{
  "norm_position": "sandwich",
  "mlp_ratio": 2.67,
  "qk_norm": false,
  "am_softmax_scale": 16,
  "lr_schedule": "cosine",
  "warmup_steps": 830
}
Rows from block 6 of a small image embedding model, named by matrix and row number. Rows with one number belong to one neuron. Each number is 128 + 24 x the weight over its row's rms, rounded and kept within 0 to 255. All counts start at 0. Numbers have three digits each.
After each neuron's rows are labels from the 100 images, of 14976, where the neuron reaches its largest size: "responds to" is what is common among them; "place" is the part of the image that holds the peak. Only what is clearly more common there than usual is listed. The data: microscope photos of single blood and bone marrow cells. In brackets: how many of the 100.
# gate: MLP gate (model.blocks.6.mlp.gate.weight, 848x320), inputs 230-275
# fc1: MLP up (model.blocks.6.mlp.fc1.weight, 848x320), inputs 230-275
# fc2: MLP down (model.blocks.6.mlp.fc2.weight, 320x848, transposed), outputs 230-275

gate.378:079163110160100143104096142111098172101141132145094134093165146088107157102161144111128153133083164108169130133101115177101141118098075117
fc1.378:160074120109121143138124129152140105117123159113146138155084125157147097126121137133164122127116057164078164126160101118152138084120145128
fc2.378:147134131125115129146130130157130128114136090111120134147135119151123135138148098142153164172148142131164147103068121118137108173105123138
responds to: cell type: erythroblast (99)
place: middle right (45); bottom centre (29)

gate.683:125084071125140139130114107120109147114142096172130105119102148109181084161125124109162111145123157142194159087113133134133073103124129113
fc1.683:122117156152119111095148165130157080103135177084122144154130120119111176121157159162131145066129115143130107159131149115084130142147146109
fc2.683:102147084137152155148149135104130152138120156127081125141132095163184107142094153132148118120082123162132127122137145159104166179137117111
responds to: cell type: artefact (98)
place: centre (91)

gate.110:072174155134103133139130143156112106141153144123120117154144104151154119149106119114115120141137154173166122153137136155150093118134160138
fc1.110:147154122153119090189114161088102134111151124108186134157166117120159111151115090113124133151097116106127160134162117128131116136148099123
fc2.110:165114139169154129168144107131141076108086107141122082146146151149112099117113075110080097104133111123160129157134106157120107130138114121
responds to: cell type: erythroblast (76)
place: centre (77)

gate.698:137125147162098117096097142118131146167118155140135126062152124140103132120143118121160154166147132141181166145157118119125123119127142147
fc1.698:103120100100137103137165123109119107141133115145131108156146130152156135130153133127123145132157133143074115139118131139136129122128111118
fc2.698:133127109145140163145118116142165147157157097104156150197143146136151096156160119093131109123096128138109106161119096119117113151139112157
responds to: cell type: lymphocyte (98); smear: peripheral blood (96)
place: centre (82)

gate.609:102124135168139141150166071152147133136118182122118124079140135136108086155106124099133104139121115125131170119139159064106104085103109114
fc1.609:124147129087168121101106149106127140133132140140145072118116115127147140095131091135147132162144084078162101124139161145131107105157146145
fc2.609:151123080147141127157111102110130064198125159089124146105128113185145155100131163107106110134155085115136176116147117162159142150145187138
responds to: smear: peripheral blood (81); cell type: segmented neutrophil (53); cell type: monocyte (25)
place: top left (28)

gate.678:099143106100088120135097130125144139161120151094082115098103139115142108148145143141128150172099150166148128089156166127125162148144123123
fc1.678:150117102128163129146157100129122086118108092142177118182157142108133154144117113137121108079185114134127130129120103107145103100126148148
fc2.678:106125136142160114156157127086166127135079134133104149206138140143133122167127139151151149144092135173134151100137107126158143153159151157
responds to: cell type: myelocyte (40)
place: centre (79)

gate.422:146106155171160122117109150112142126104126127105101144135082096168133062113149102176138121131185132158163132146139114115112178162080090120
fc1.422:169151080105105128122152107129111137126127139135163112130162168118158160146099138105093131147078148094143096128124134158158115116164149144
fc2.422:169139118090113133111144124111123100160148153135128138170120145114134110131108155120137141109116062112144139117104141114125109106078109122
responds to: smear: peripheral blood (100); cell type: myelocyte (44); cell type: platelet (37)
place: centre (33)

gate.184:113145122119125143097122151124142127118134161131125125086140104110134163065202141112103135171133125133156116086111112134085133171121110109
fc1.184:152145129123142123119113137120146118118144144140133127073124117119125180072187125093094133169149131108156107093106122136090116186120111106
fc2.184:106138131129142120089094120138141124124117145107155138076103148128125110155110150117126103141124131164139152148194124134085122125127117104
responds to: cell type: erythroblast (99)
place: top left (43)

gate.508:110136130111157109114146137183087112123121098118160127112152137122169125139147119161111125138125161159119108128151141142129135147085131124
fc1.508:158117135151115128127117117072176143115139158138107132153110119105084135131083114089133143119131096096129158131109112137126106109163119137
fc2.508:111143119136166123114157090106151127151111131127114147184158119067135139093115147119102119070159108138138145120107109123096138181110090139
responds to: cell type: myelocyte (89)
place: bottom centre (28)

gate.15:146106113169157128123166070112124164134154095108105147154139145098166116156134128135128119122118189088100107125114128142135104113102137120
fc1.15:113088135139153123121119086150135172097130098110099091138141137122152106129098139139117146124123152083125112131119132143153100122119125106
fc2.15:144118124088082065125156107141101106115165117125142150118147133120072147151155143068099129135145150093090140100145140109147093089153103145
responds to: cell type: artefact (96)
place: top left (33)

gate.611:090149113128112190135120129107116151086113139161129130108170132117135148095160165131102120094114115082133148126100099126139167132104129091
fc1.611:128085104132130132127113154140141123115131150114128156137126118114157083141087144151132120129105120171092151107177128145124145110099093168
fc2.611:159120141114161131167154127165131126110147118115127123136103112110128153127161077146131121136147173097136113078072128110166124167136144135
responds to: cell type: erythroblast (99)
place: bottom left (33)

gate.691:124163073135133107113086156118111170128136172120141124119117106101098165156142108093117132139136112125160098113123131142150148124092109130
fc1.691:138140180071138148112121143110145122128126152129108160132095192083136164120140109159142122094110149118139148155161127117109101132170137142
fc2.691:122117114079148115150132169129167101137119168140100117157148119155103135140114121160168132128100075144124130136149130122135151155107167111
responds to: smear: peripheral blood (41); cell type: basophil (31)
place: centre (91)

gate.311:128116151152119127097138145115138150122132134146138133135118123097127151124096138110157130120134159110068104080167120115143113150126169147
fc1.311:117129135091124163148113102115147118122112132123142134090106153162096112121188109152131114128149131153157072136118167064112139122163120118
fc2.311:122127132151112170111073140114136176130091100140126114125102124130209114112108120125149112110118116119146121165106143154105158139092129156
responds to: cell type: artefact (100)
place: bottom centre (27)

gate.227:089136109144096119141113114133135148154130116117136152131100100112184134143156141155171141108119113109147131120153136121105169123146138162
fc1.227:105131103113096108078121134102175126092203142113112118114137131113129149100135145123154136134108117105120119162170118115132139166148081118
fc2.227:139127107163110137102135097129100111112120112107082151128133151104168104143127166180118108171148149149158135106092180124124105120116114110
responds to: smear: peripheral blood (98); cell type: metamyelocyte (41); cell type: myelocyte (41)
place: middle right (32); bottom centre (28)

gate.680:130114154149126113118147143145140144149082184136190149129117122129111127162103110118110085110131157097148125144108123100143117080064152147
fc1.680:135088099149100107121133150110141139130123117113134081118126137130119094147158132115124106125101130196113116141143108111143089137130144092
fc2.680:128106147130115131148131157130148117130111103164176110098122145137069151110135126127159136111123137108130165065157122176118154091134123100
responds to: cell type: artefact (39); smear: peripheral blood (38)
place: bottom left (29)

gate.331:142139111156094119136144115146108155108094090111154133105119082185136156090168131134104116177131162127124085141129110106101137128138098143
fc1.331:134123132171104097125134138145124191142082105163137142101099113139106154073158157124094113131137145124162093150068128148100150113133111137
fc2.331:126139169130173123120152116169086136140151151097137132101154085118108143131129139109081121105162123160125124117169131119134147136110133069
responds to: cell type: myelocyte (69); cell type: promyelocyte (26)
place: centre (94)

gate.670:099113164129137106162150121133127154149131130128141145113110129102133156121140198144154152111123178161122138139135133128099132143160095116
fc1.670:146124087111092147069104092124119113071157140167108127114148139153097084135127057120123121137116094144121152106120130109151117151085120116
fc2.670:132093099120109108156127132088163117141115094112135103137144140105125109101143126188167120100112127085147114139102161133126158141118072165
responds to: cell type: myelocyte (80)
place: centre (95)

gate.625:160128096141111100130141120162133163139147129159127116177074120107147102155079141100143170111114134103082119086133111120188097159130155120
fc1.625:114125163124152155130106139089124095119110132077110131113166123189107132122153117147116097154150111145202127168129148132072144096110104149
fc2.625:096150099139131152105116158095141171137099104127105103173114122135200113116115131154136109096115139141136126155118127147092170148084137134
responds to: cell type: artefact (100)
place: top centre (29)

gate.219:137097136151102140135120109180114141149115088128147122102101156116185147149106216137125142097136158133139124145165102132104152107123155170
fc1.219:083116129105139176108101100119128127149129148127185103106096127095124144122100152132110159145103133130170149160096104101056156110143134165
fc2.219:140102139128152152147169148110108103107108118133126108151122110104133132146128131110119152114141173133120135147128136100165122118093103118
responds to: cell type: erythroblast (34)
place: centre (65)

gate.4:144123156120191108120131137121119112140167134178156134092154146136150100113139156126163094145138143106116171138132112122110136134138100122
fc1.4:114146162158143118122111072150120109137130109135142157128155148121140117124107116143135140140148144134084131134096123132136130144106129115
fc2.4:128098180084118135120099121136140139103140132160106169078117106125109144150128159159081113132185143082167145160109105151137090084130187118
responds to: cell type: lymphocyte (99); smear: peripheral blood (98)
place: centre (93)

gate.741:092133138098146148131169122168087104150142091128134130097161126146193135150153163163124097146129140164132108123141136159126145128096137097
fc1.741:099155110108164109145145143167106134130128089127135105112143150131189128127144123151109120131087115151116078137152119144128145152096141135
fc2.741:127105158107095114115092178151101123105147116127144126100103122189126103180139087151147132167112141129131121154152146139154113071141181108
responds to: cell type: myelocyte (92)
place: bottom centre (30)

gate.444:109129149089157162118139141192096106152120112108139149129133142127186124130154153138130140110150148155107113116147145151100144141113169097
fc1.444:069142134101154120134155120153067092147124101126145113131154132127180119118168168158103117124111142176105103123127145170140153140091177143
fc2.444:157090128119092129130100161152099122097120129129145117084111105183106121148133099122141153177104136109121093131139128115173094095152151121
responds to: cell type: myelocyte (92)
place: middle left (30)

gate.61:134129121105137120114095098166147156101150127095115146113125148145103125125129123128112135140134139086107154136163115067133141125129153153
fc1.61:145122157108140154128159094111122095092098124118085116147096138120135123105097136158171106080096155117116098124103139166155183102157104123
fc2.61:093113078155175109130129134126117125112132107138122130175089088145109117121112121121163151126119131160159123135094151127073140131133117121
responds to: cell type: lymphocyte (98); smear: peripheral blood (69)
place: centre (88)

gate.44:126160116112130101113130121189128132123129137127075169150150113137118128145106086151160129159118111121164126169122114104105154111106158132
fc1.44:117149124109149124130132093097106096108111091117147117160121137134124119122102131149180124047107171119136088153102141143151138134140109159
fc2.44:109109088139125125163168130120125112136116136135130109153111037116150125109115108141175161100148130151164100121111128125109105127139145115
responds to: cell type: lymphocyte (97); smear: peripheral blood (96)
place: centre (87)

gate.746:087137126163134091098104194133117120107132170134151136108143158152101135120111118101129135086127115141168146120139106091146140105096126120
fc1.746:141136154116134132108165126104130118115149160156165154103133150116125138112127149157104142117129095146120139134155134139110103111104125112
fc2.746:115106142161100113106135142135123109114107139179116152091133135129131118133130129131107169134131105158164164131147103160149110118145148142
responds to: cell type: lymphocyte (93); smear: peripheral blood (76)
place: top centre (45); middle left (31)

gate.154:131151132102140115134131131132129132120138148176140153127113136113167123096160140143149103141106122150119158161153128141144140106167135131
fc1.154:115102105135126167140142125123166114153157148109121125157131107112106120152143157124112152152117116117134206106088155115102098136157108165
fc2.154:133146138141175167098142072117152072112133149126136113128103158109152151182122122157141109137137160187141116127116118119139118161164147085
responds to: cell type: lymphocyte (46)
place: centre (75)

gate.598:132140089152111139074108157109170124138122134154115126134121131118141127119162161095146101117097133050130087097155115113175139075133140082
fc1.598:121111163130122125169134141162109115131108155084152128146104149156123094135123111175110178151133155203140154156081145157070126173157097182
fc2.598:137111119130126135091132143134171108138136173161124109150136091150122130129101135127119149098132111086148091135121134128125112140121090151
responds to: smear: peripheral blood (94); cell type: basophil (40); cell type: metamyelocyte (34)
place: centre (80)

gate.754:145045156158104135129088131119160130112110138167121191136145123121111130138112075104115124055173116103123180157121112104120108117143124166
fc1.754:114104129151114133132107111127154126133143173134145134077169096081126125139142088105102140067159156127142119129103123130161084078129147153
fc2.754:126155131112133106108145133152139118135167136134143095073104078138153126125117126100122127137107104156133157083141122094126114077145116118
responds to: cell type: lymphocyte (61); smear: peripheral blood (46); cell type: eosinophil (34)
place: middle left (36)