{"train_examples": 97085, "fused_qkv": false, "qk_norm": false, "inner_norm": false, "adamw_lr_other_params": 0.0016, "grad_clip": 1.0, "epochs": 10.9, "weight_decay": 0.2}
Rows from block 4 of a small image embedding model, named by matrix and row number. Rows with one number belong to one neuron. Each number is 500 + 40 x the weight over its row's rms, rounded and kept within 0 to 999. All counts start at 0. Numbers have three digits each.
Before each neuron's rows are labels from the 100 images, of 14976, where the neuron reaches its largest size: "responds to" is what is common among them. Only what is clearly more common there than usual is listed. The data: microscope photos of single blood and bone marrow cells.
# gate: MLP gate (model.blocks.4.mlp.gate.weight, 848x320), inputs 64-127
# fc1: MLP up (model.blocks.4.mlp.fc1.weight, 848x320), inputs 64-127
# fc2: MLP down (model.blocks.4.mlp.fc2.weight, 320x848, transposed), outputs 64-127

responds to: cell type: eosinophil
gate.335:485513471502490461482471491406494515541568507556493514606511528521528512513517504498536504497501500462507577449518493515524488468498518490527383489592483487528526494593499492563535486426531502
fc1.335:509485507545476467501451600563520540465499448511502494472537409534574494467484564540496489424498523507457508514487449461499457451508498511521557464503487525517553471447473549440492494472576515
fc2.335:486427507540511430477510519501459530452563516507496460533439521440541484454493532584508490516568531426511489538502500506530487558447502506515508550596511511550424468396536494485562477446552546

responds to: cell type: proerythroblast; cell type: monocyte; cell type: blast
gate.485:523527492527553466502526537466467458528448499438466533539460531475452517525510491546461503548522513488486480565525500528441475495502469523506557492413435496535602521484509506544534444469507480
fc1.485:545529510503506494464464493505507508520529488528492485507476529478509500516456507480574494574588441511514541444589600475526468511523519469484478435565522422466536549542499497507485581554457495
fc2.485:439391522491540487550484506517456498530476482509463483452513431578505490487542501497448418495501468567502487509541446484554468520533386436501524526495438536551534429526521409430444514511467503

responds to: cell type: promyelocyte
gate.474:491542518459497594528448505482506519515506529538583505507580471492549554456531518475423462491461470468507501500532457484465529452525374424537499550510458539553513489515505504496485534431515456
fc1.474:463400455520477489484526495426449565536556488485452564478477535530489542439428493501474499473483469529532503515454500540516484533489526494456534507495596467484459506554466486478450421530526523
fc2.474:518489511523479500529494523549403532549435441425527530520473570462430451549489448555477464467510543502479484523541447488588495532485492499482516546449443459519584479493532555489501582508592423

responds to: cell type: promyelocyte
gate.57:490555530479496492527528415533522579531538543477497458430461558435462500452437467510535511503442549494556461484541513534492528459456489483517507495486545515493542568455504564511444454538479526
fc1.57:543524504486515529486450520501490484522446449502485496520503490438426459507417515509550552470484424484459501521440438476566507431507564508555515441559519461465439495476467471499506501497484566
fc2.57:481503577588432419534576458572486540592491547531490490437472497469437484519436539499467499553458433415525504586519535482497477534513511464444425572579555521500484593503536529465412398479451566

responds to: cell type: eosinophil
gate.65:514487495439504439467507462508479448414532481537437456545598521535451489510533464553532563558464477525522509485421537438468524498479511490530485561542480512569524469497460493515524490454472498
fc1.65:479482531480453482497429520536493521526487481486580493498494449479486542542556531493516522456529434508552496454424496548452517522506415570513523516522555476497469504479517486497542515507499529
fc2.65:519464460489464451479592459434426482498529545523535520527544577472491493526523459468505557537454513453580568515468549452457564578424505562491496559508542485441477568462500472493567502482517415

responds to: cell type: artefact
gate.155:567502563436539575466517593486581500502505480451496508519442585529473457523471543535457482527522441476485526528526497462514509494451578456503471502506540511528506544472532518472424490449555472
fc1.155:550445574409509516448476618486525417530476518517520470495444517533460444538460532536539574517489466492510464541469508468500462433467523493477555491533518555500454482537476526445430561442494521
fc2.155:549532495495438534498499508530557500410505477486589545451482578444522579460589497516517459508466493503482575476470455494516439546528422552501492483560475507526513554569529509496469510494469486

responds to: cell type: artefact
gate.52:588458552463508461534521511534476527506549549496560497565514529531460511483446471529500547524480550460486461527466494439496486474460439369501499549491501434482460514532575445521501534505549494
fc1.52:489555461532473522511523521518522529508513547520494612495486439537428516448503496559521543491507604439495475463507465508415462521533490488529497554444510541452509544518462548484481497490502483
fc2.52:482585485442533489421558442521483492447475503536485492486567514579506503519480522460534569510538487425430514473500477561510381497508507514540478497476486492460458445524508530475476501561477546

responds to: cell type: promyelocyte
gate.546:485460492536413520513518535503461536506489454504501438516430527455551521443510409487521531439508512469543481519590508525530454410587480494532494460506510605463508480541482494437490531474475503
fc1.546:557509487481566483475476424508544476498508512464464508476538482506521442556477578460482482529522449470457484442493501493545529510425490501523522500512500354483531491496540479507534430467525502
fc2.546:539476495480552468456512449458508431507551517450538512517578453502501545385515563545579441491561516485552503499527567599459479486556504583480567512503501472567511475552520543509467495536593400

responds to: cell type: artefact
gate.189:490515493420451535443428512520491497462498575446539466474426563475511502540502569485483517521448495518399509563472463541470467468577440447504534464476493474492553523484508548487463516522496513
fc1.189:519535521455467527514446483561476474536549493593622593504469477544544488473551516487445509493474513498508515543468527547516580489600512438510489496462500500533477525500485521454492475476502506
fc2.189:505555463475497492485520610504461527517491482541421473516488522544444463506534480510449490438538467553420425482507520453482400509524542504485437464563469464490506537519451473436521509524507508

responds to: cell type: proerythroblast
gate.273:512473478450503507439476414490520511465571440443469551481515499457512520515569528499603490508543491482556534503536433508538466472498508487565495543477503502551524514483444502447483437487438568
fc1.273:598511511477390488541584473542523478541458566543463527469536503501433465440507571534611475466421508493546465506514453521521405507460592523506469510511486505529466516483494526497486589454478525
fc2.273:466458511535540507521582455573480554535493512535566539517477496514410513576489497503477444479424482451450450500453467449557447489479480513525501482524521578439537509518535510480464508492552554

responds to: cell type: segmented neutrophil
gate.415:508529487537521520522496478499582548544549522514505472485534467462544432515457558545444481431482490396508503487479508537453433535441510558471538535459538486489501432460542445481518544503471511
fc1.415:452492568505539557562434473452489496550491497540523472465492425465442518455483514513433459575505503518535447507513527455402531495552519564523474529457442533550413493453511504535446458462523512
fc2.415:558473598456484428451578541442554460575479490494557484466496470499455522539483404503458464471476501461529476493498564540433481469503574485378443472476545489472484522560472577477457473428442466

responds to: cell type: artefact
gate.715:514461540493469452538441475523555471524453476454506514426510512493526484503459474527493486488600494564528523508504561471443537502484476494466516444430538522526496495508519594527517546530459524
fc1.715:501511505465468489454534516518490476494498507499425496447474529522457565467471428435488493515567515486503449562449469499437525517490504536468555487478517483551464507403521514486445480458472511
fc2.715:535515476450505476547504386485509516497508544439476463537485557516529563544510506457447484540528502449475574467551529401496443511501532521449465483564472520503523461473507518519547502479476432

responds to: cell type: erythroblast
gate.92:529438464546478534467533484510505431497488537506476481451538515510564462394479500484511537464527566510548496450503519516494593535443502534506529479499479508534417596495449481594537458529512534
fc1.92:568551493519557540524587413512522477458482579546473484430518478561465491485502486511569531533492500455525493465453505482493551510528489493539538579497456494516477479519593518570462420541442491
fc2.92:521500566531484509506446473558487541557560451467551483505408451511472476520549461406554519453449529426408451474498530540477459484501485503510507493475482477540473549519546441528522484427460526

responds to: cell type: promyelocyte
gate.206:452574464503545546459506493463524497449537586482491445442501521579495473463429529529554501541483516523508559468493453508461497515453540488478422601515441508492534486525517530460581509518466529
fc1.206:494501533489390502469498521531490469522551461416528501485443523474488442476504414450384494444464545480420464516472564448499555482539474447524487481448567467475514504550501459517532469513483494
fc2.206:490419528543475498558539481496421511483509532503486579498520479457520484560430490467480521518466524511542497489527494530488568490440513462521474490522489504585450527468559499451532514528505484

responds to: cell type: erythroblast
gate.202:476556536515562539501581562483487455477470530456471515489476537493475535477506465480468429508499409468542488484598470548470511571511528524479553510476520495433524494504471469498495442467554430
fc1.202:509525506521550531535523520509455502489444485485478512478488544486459564485528449477456448537468474451530548532505486525515479544484520581421576511499496525498515453491498464508538489473533505
fc2.202:524513519464524575486441476483513492508512483494438540469393531535495564476533464490455434570564545521530540519507498548497489541452536467462524484537475454432525535486519526565505533425505509

responds to: cell type: artefact
gate.603:567489525513527599454510515495480451490491509468526518472417500494477578512435476536486567458555486500546520505532525488557493505489540485604452523414602482511526476474551512499488472438517502
fc1.603:532553527456524510475518497392511404520549462474434544519452497514479490498488549499464501509533486500526491576500537474528498427466455524561489466480535437465443421529487548454512575473467528
fc2.603:522551554492477482504455421506549595516540497539490528514480503477552570521486486512452447484430590506466521540436491507555453453476462491504506474528489513464470487592576525487471454476554387

responds to: cell type: band neutrophil
gate.676:468560486546500461423483431541469478546482531554551456547554643554474484513510533448515564458514484459498489590435423486486560538431476493479502498491479538557498508549559486483578564557473484
fc1.676:493536514454517509539487464573508511557460555566463464468517596528491459480483556513505483407554532486453502509472471447456521473426483540548502466532486612528496515510538511508582508499466479
fc2.676:493494446498476529523444521531469588527444581500506439445561493582502488510505439464453544527462509499509470548473495512531563473532458512476492530567446495482598476542518544524574474541453538

responds to: smear: peripheral blood; cell type: myeloblast
gate.163:438507501570452481445470488410492503465484434495418457503524511493505492495496407493516526499514507510520533448535492530523447446470515478449561484494517463564445509510530467551538520491449469
fc1.163:487523510526564575525458468517539472439480529448500462577456492540469490534500517476488548472471540528540515503500502510467567511542503469487437508525421526522445455479492444566423507510409474
fc2.163:488470510474494518511510457526508464451470571518506477522429445544595511431534481554432510535489515479478462476515507541464485512424525538529438483473466544474499568445587416524424499476470497

responds to: cell type: segmented neutrophil
gate.108:435509488487447547525556470472466529485551537539540532556532456543489542457442571476493502484505472505539465607513541484420526538555484509500540517552444512432468467525556480570396518464467395
fc1.108:489461499441498512537559501478509508445571469441442362439511451490498522459489510433457433607495511536481558477550492464467507445474504498478507437481460470510456557456426497473571532517554666
fc2.108:492532370513514468538501522508449609491485569440468514461442516496478491548496537550605561540596502428503573522533481503507561473469499575517488559474450517521501552435460505457567464605581508

responds to: cell type: promyelocyte
gate.264:545515509480492538573562521529492496460583481507430510476545483461507480525512531354480393538428537553491570553509528446456467566518485424477485547535531521487537553504487430492503516507447472
fc1.264:584494503482482565540582490496487505453543478485455496464559483471490515534509494401493402548462518553491570528509538446462460559551474408503475532527569539488560539498485384484545513477462503
fc2.264:460461538531449525454434485530491505511481512584547532505443458485458468475398470528499534467506458509490479478518493513546571490444516518450503448497470494454507408515508436463561489496499441

responds to: cell type: eosinophil
gate.180:536462586434549536514506486529472432463497484458504493437499585503483502435477471539419504544467528454520522552449444498525528463487477505453531446489439556462431517557457446536450497454531580
fc1.180:511541474530485450569482490505545476456506498454504513451456517508517581502495501492510496523539431513527527465562496504533496522515475494473544555538476554490524433549575567525471442541527448
fc2.180:516437464518455530480477534490515501502506514535511425450551562528519504514489523485483514550525518495507552486480484492437448480539500548424508491506548542466502402478483470565473495491515519

responds to: smear: peripheral blood; cell type: eosinophil
gate.383:449529485450498502539502497512465463469466474524526531523518510602494461534500515485522557463464492457554598497513467484441449474573570503492492514478494447518514479472527498462417458523484422
fc1.383:592547446489543513558511543501540473445576529530495506453502529546504418535517439499530536452466502441477537561512558507471461542572464458458455497500557526491446435421546446475504443494522499
fc2.383:510522536440473509489474513492496465522489432503544603422524493496491513545476465472541561504462475534506519506510469502513481410477486485447517478517451534480468474521448475484552452486455537

responds to: cell type: artefact
gate.425:504507565446579521445503597512489533509525458501487443502460578512515430499518506580456434518448512496476501510455514488462532450490519456462451494530510501473416495497495482437444527442505549
fc1.425:521557550464513531476520602480506470476513513494536467487429588541461491434472509571486487484536484577475486505536529479565525483495486487460505516525556531492452489530527508436415549453533477
fc2.425:531513497524412540486528435524575519481506472493522487494542534507561518482529489447487477476463567477429547507465492500488432584514484547485455495564437497530453535535500543508475533476529491

responds to: cell type: promyelocyte
gate.50:480457503497403421522516479495494546539447487492457513473428490547536489507409492471520470427514569548479490552536509467478504455544533536491478501492501534490554529485538490494432492523513479
fc1.50:574494495439505445522530475477452436482461486447548464461533515530493503510469511516505494508523430481473481446502454511561537533468564511532481474506473486531513603505539490453504490504594527
fc2.50:499549523534580448486514477490557523503519480435607499470543471518464529527503587556469471468588493545517540503531491507541437452530510508521533525468441441578544477537491515547544477520464473

responds to: cell type: segmented neutrophil; smear: peripheral blood
gate.622:448519464514503470545504468516446548533423498591497457557539483475526470492521553518502497513505476522505510436518491514451483477498500522467584504486489548565506401492469524488422506515458532
fc1.622:423453441522554438480501470443464495505469518491500508502483522536530525472510517563511488477573444502477503495541474467510458487480460501482502451420504482534554511449505536522464525515523481
fc2.622:488474527512437564502497486517523525484509467528492500565460493462528533501546532542482490478481526479505512493438524477493488462467518486479451512596538518456487546499521489506422517435537514

responds to: cell type: artefact; cell type: erythroblast
gate.80:584551520487538438493531555462487442483440532520460509516498571531454521463515494510530480548479443508560534500496574475517537619456519540429492506506537441447454477494547550510484506541519528
fc1.80:521528548506547540461458515495506466480434503537491464431513576495495558466515441469552433495516500525500569477521517519492447519562519552531530493532533542522443539501461566564533529488508487
fc2.80:485494547470435536484442427529543488548528502545573525522473482530499456577526567435511573519485529487499518469543501549544527521494500509411509480479456466445560510464522509612514493465398510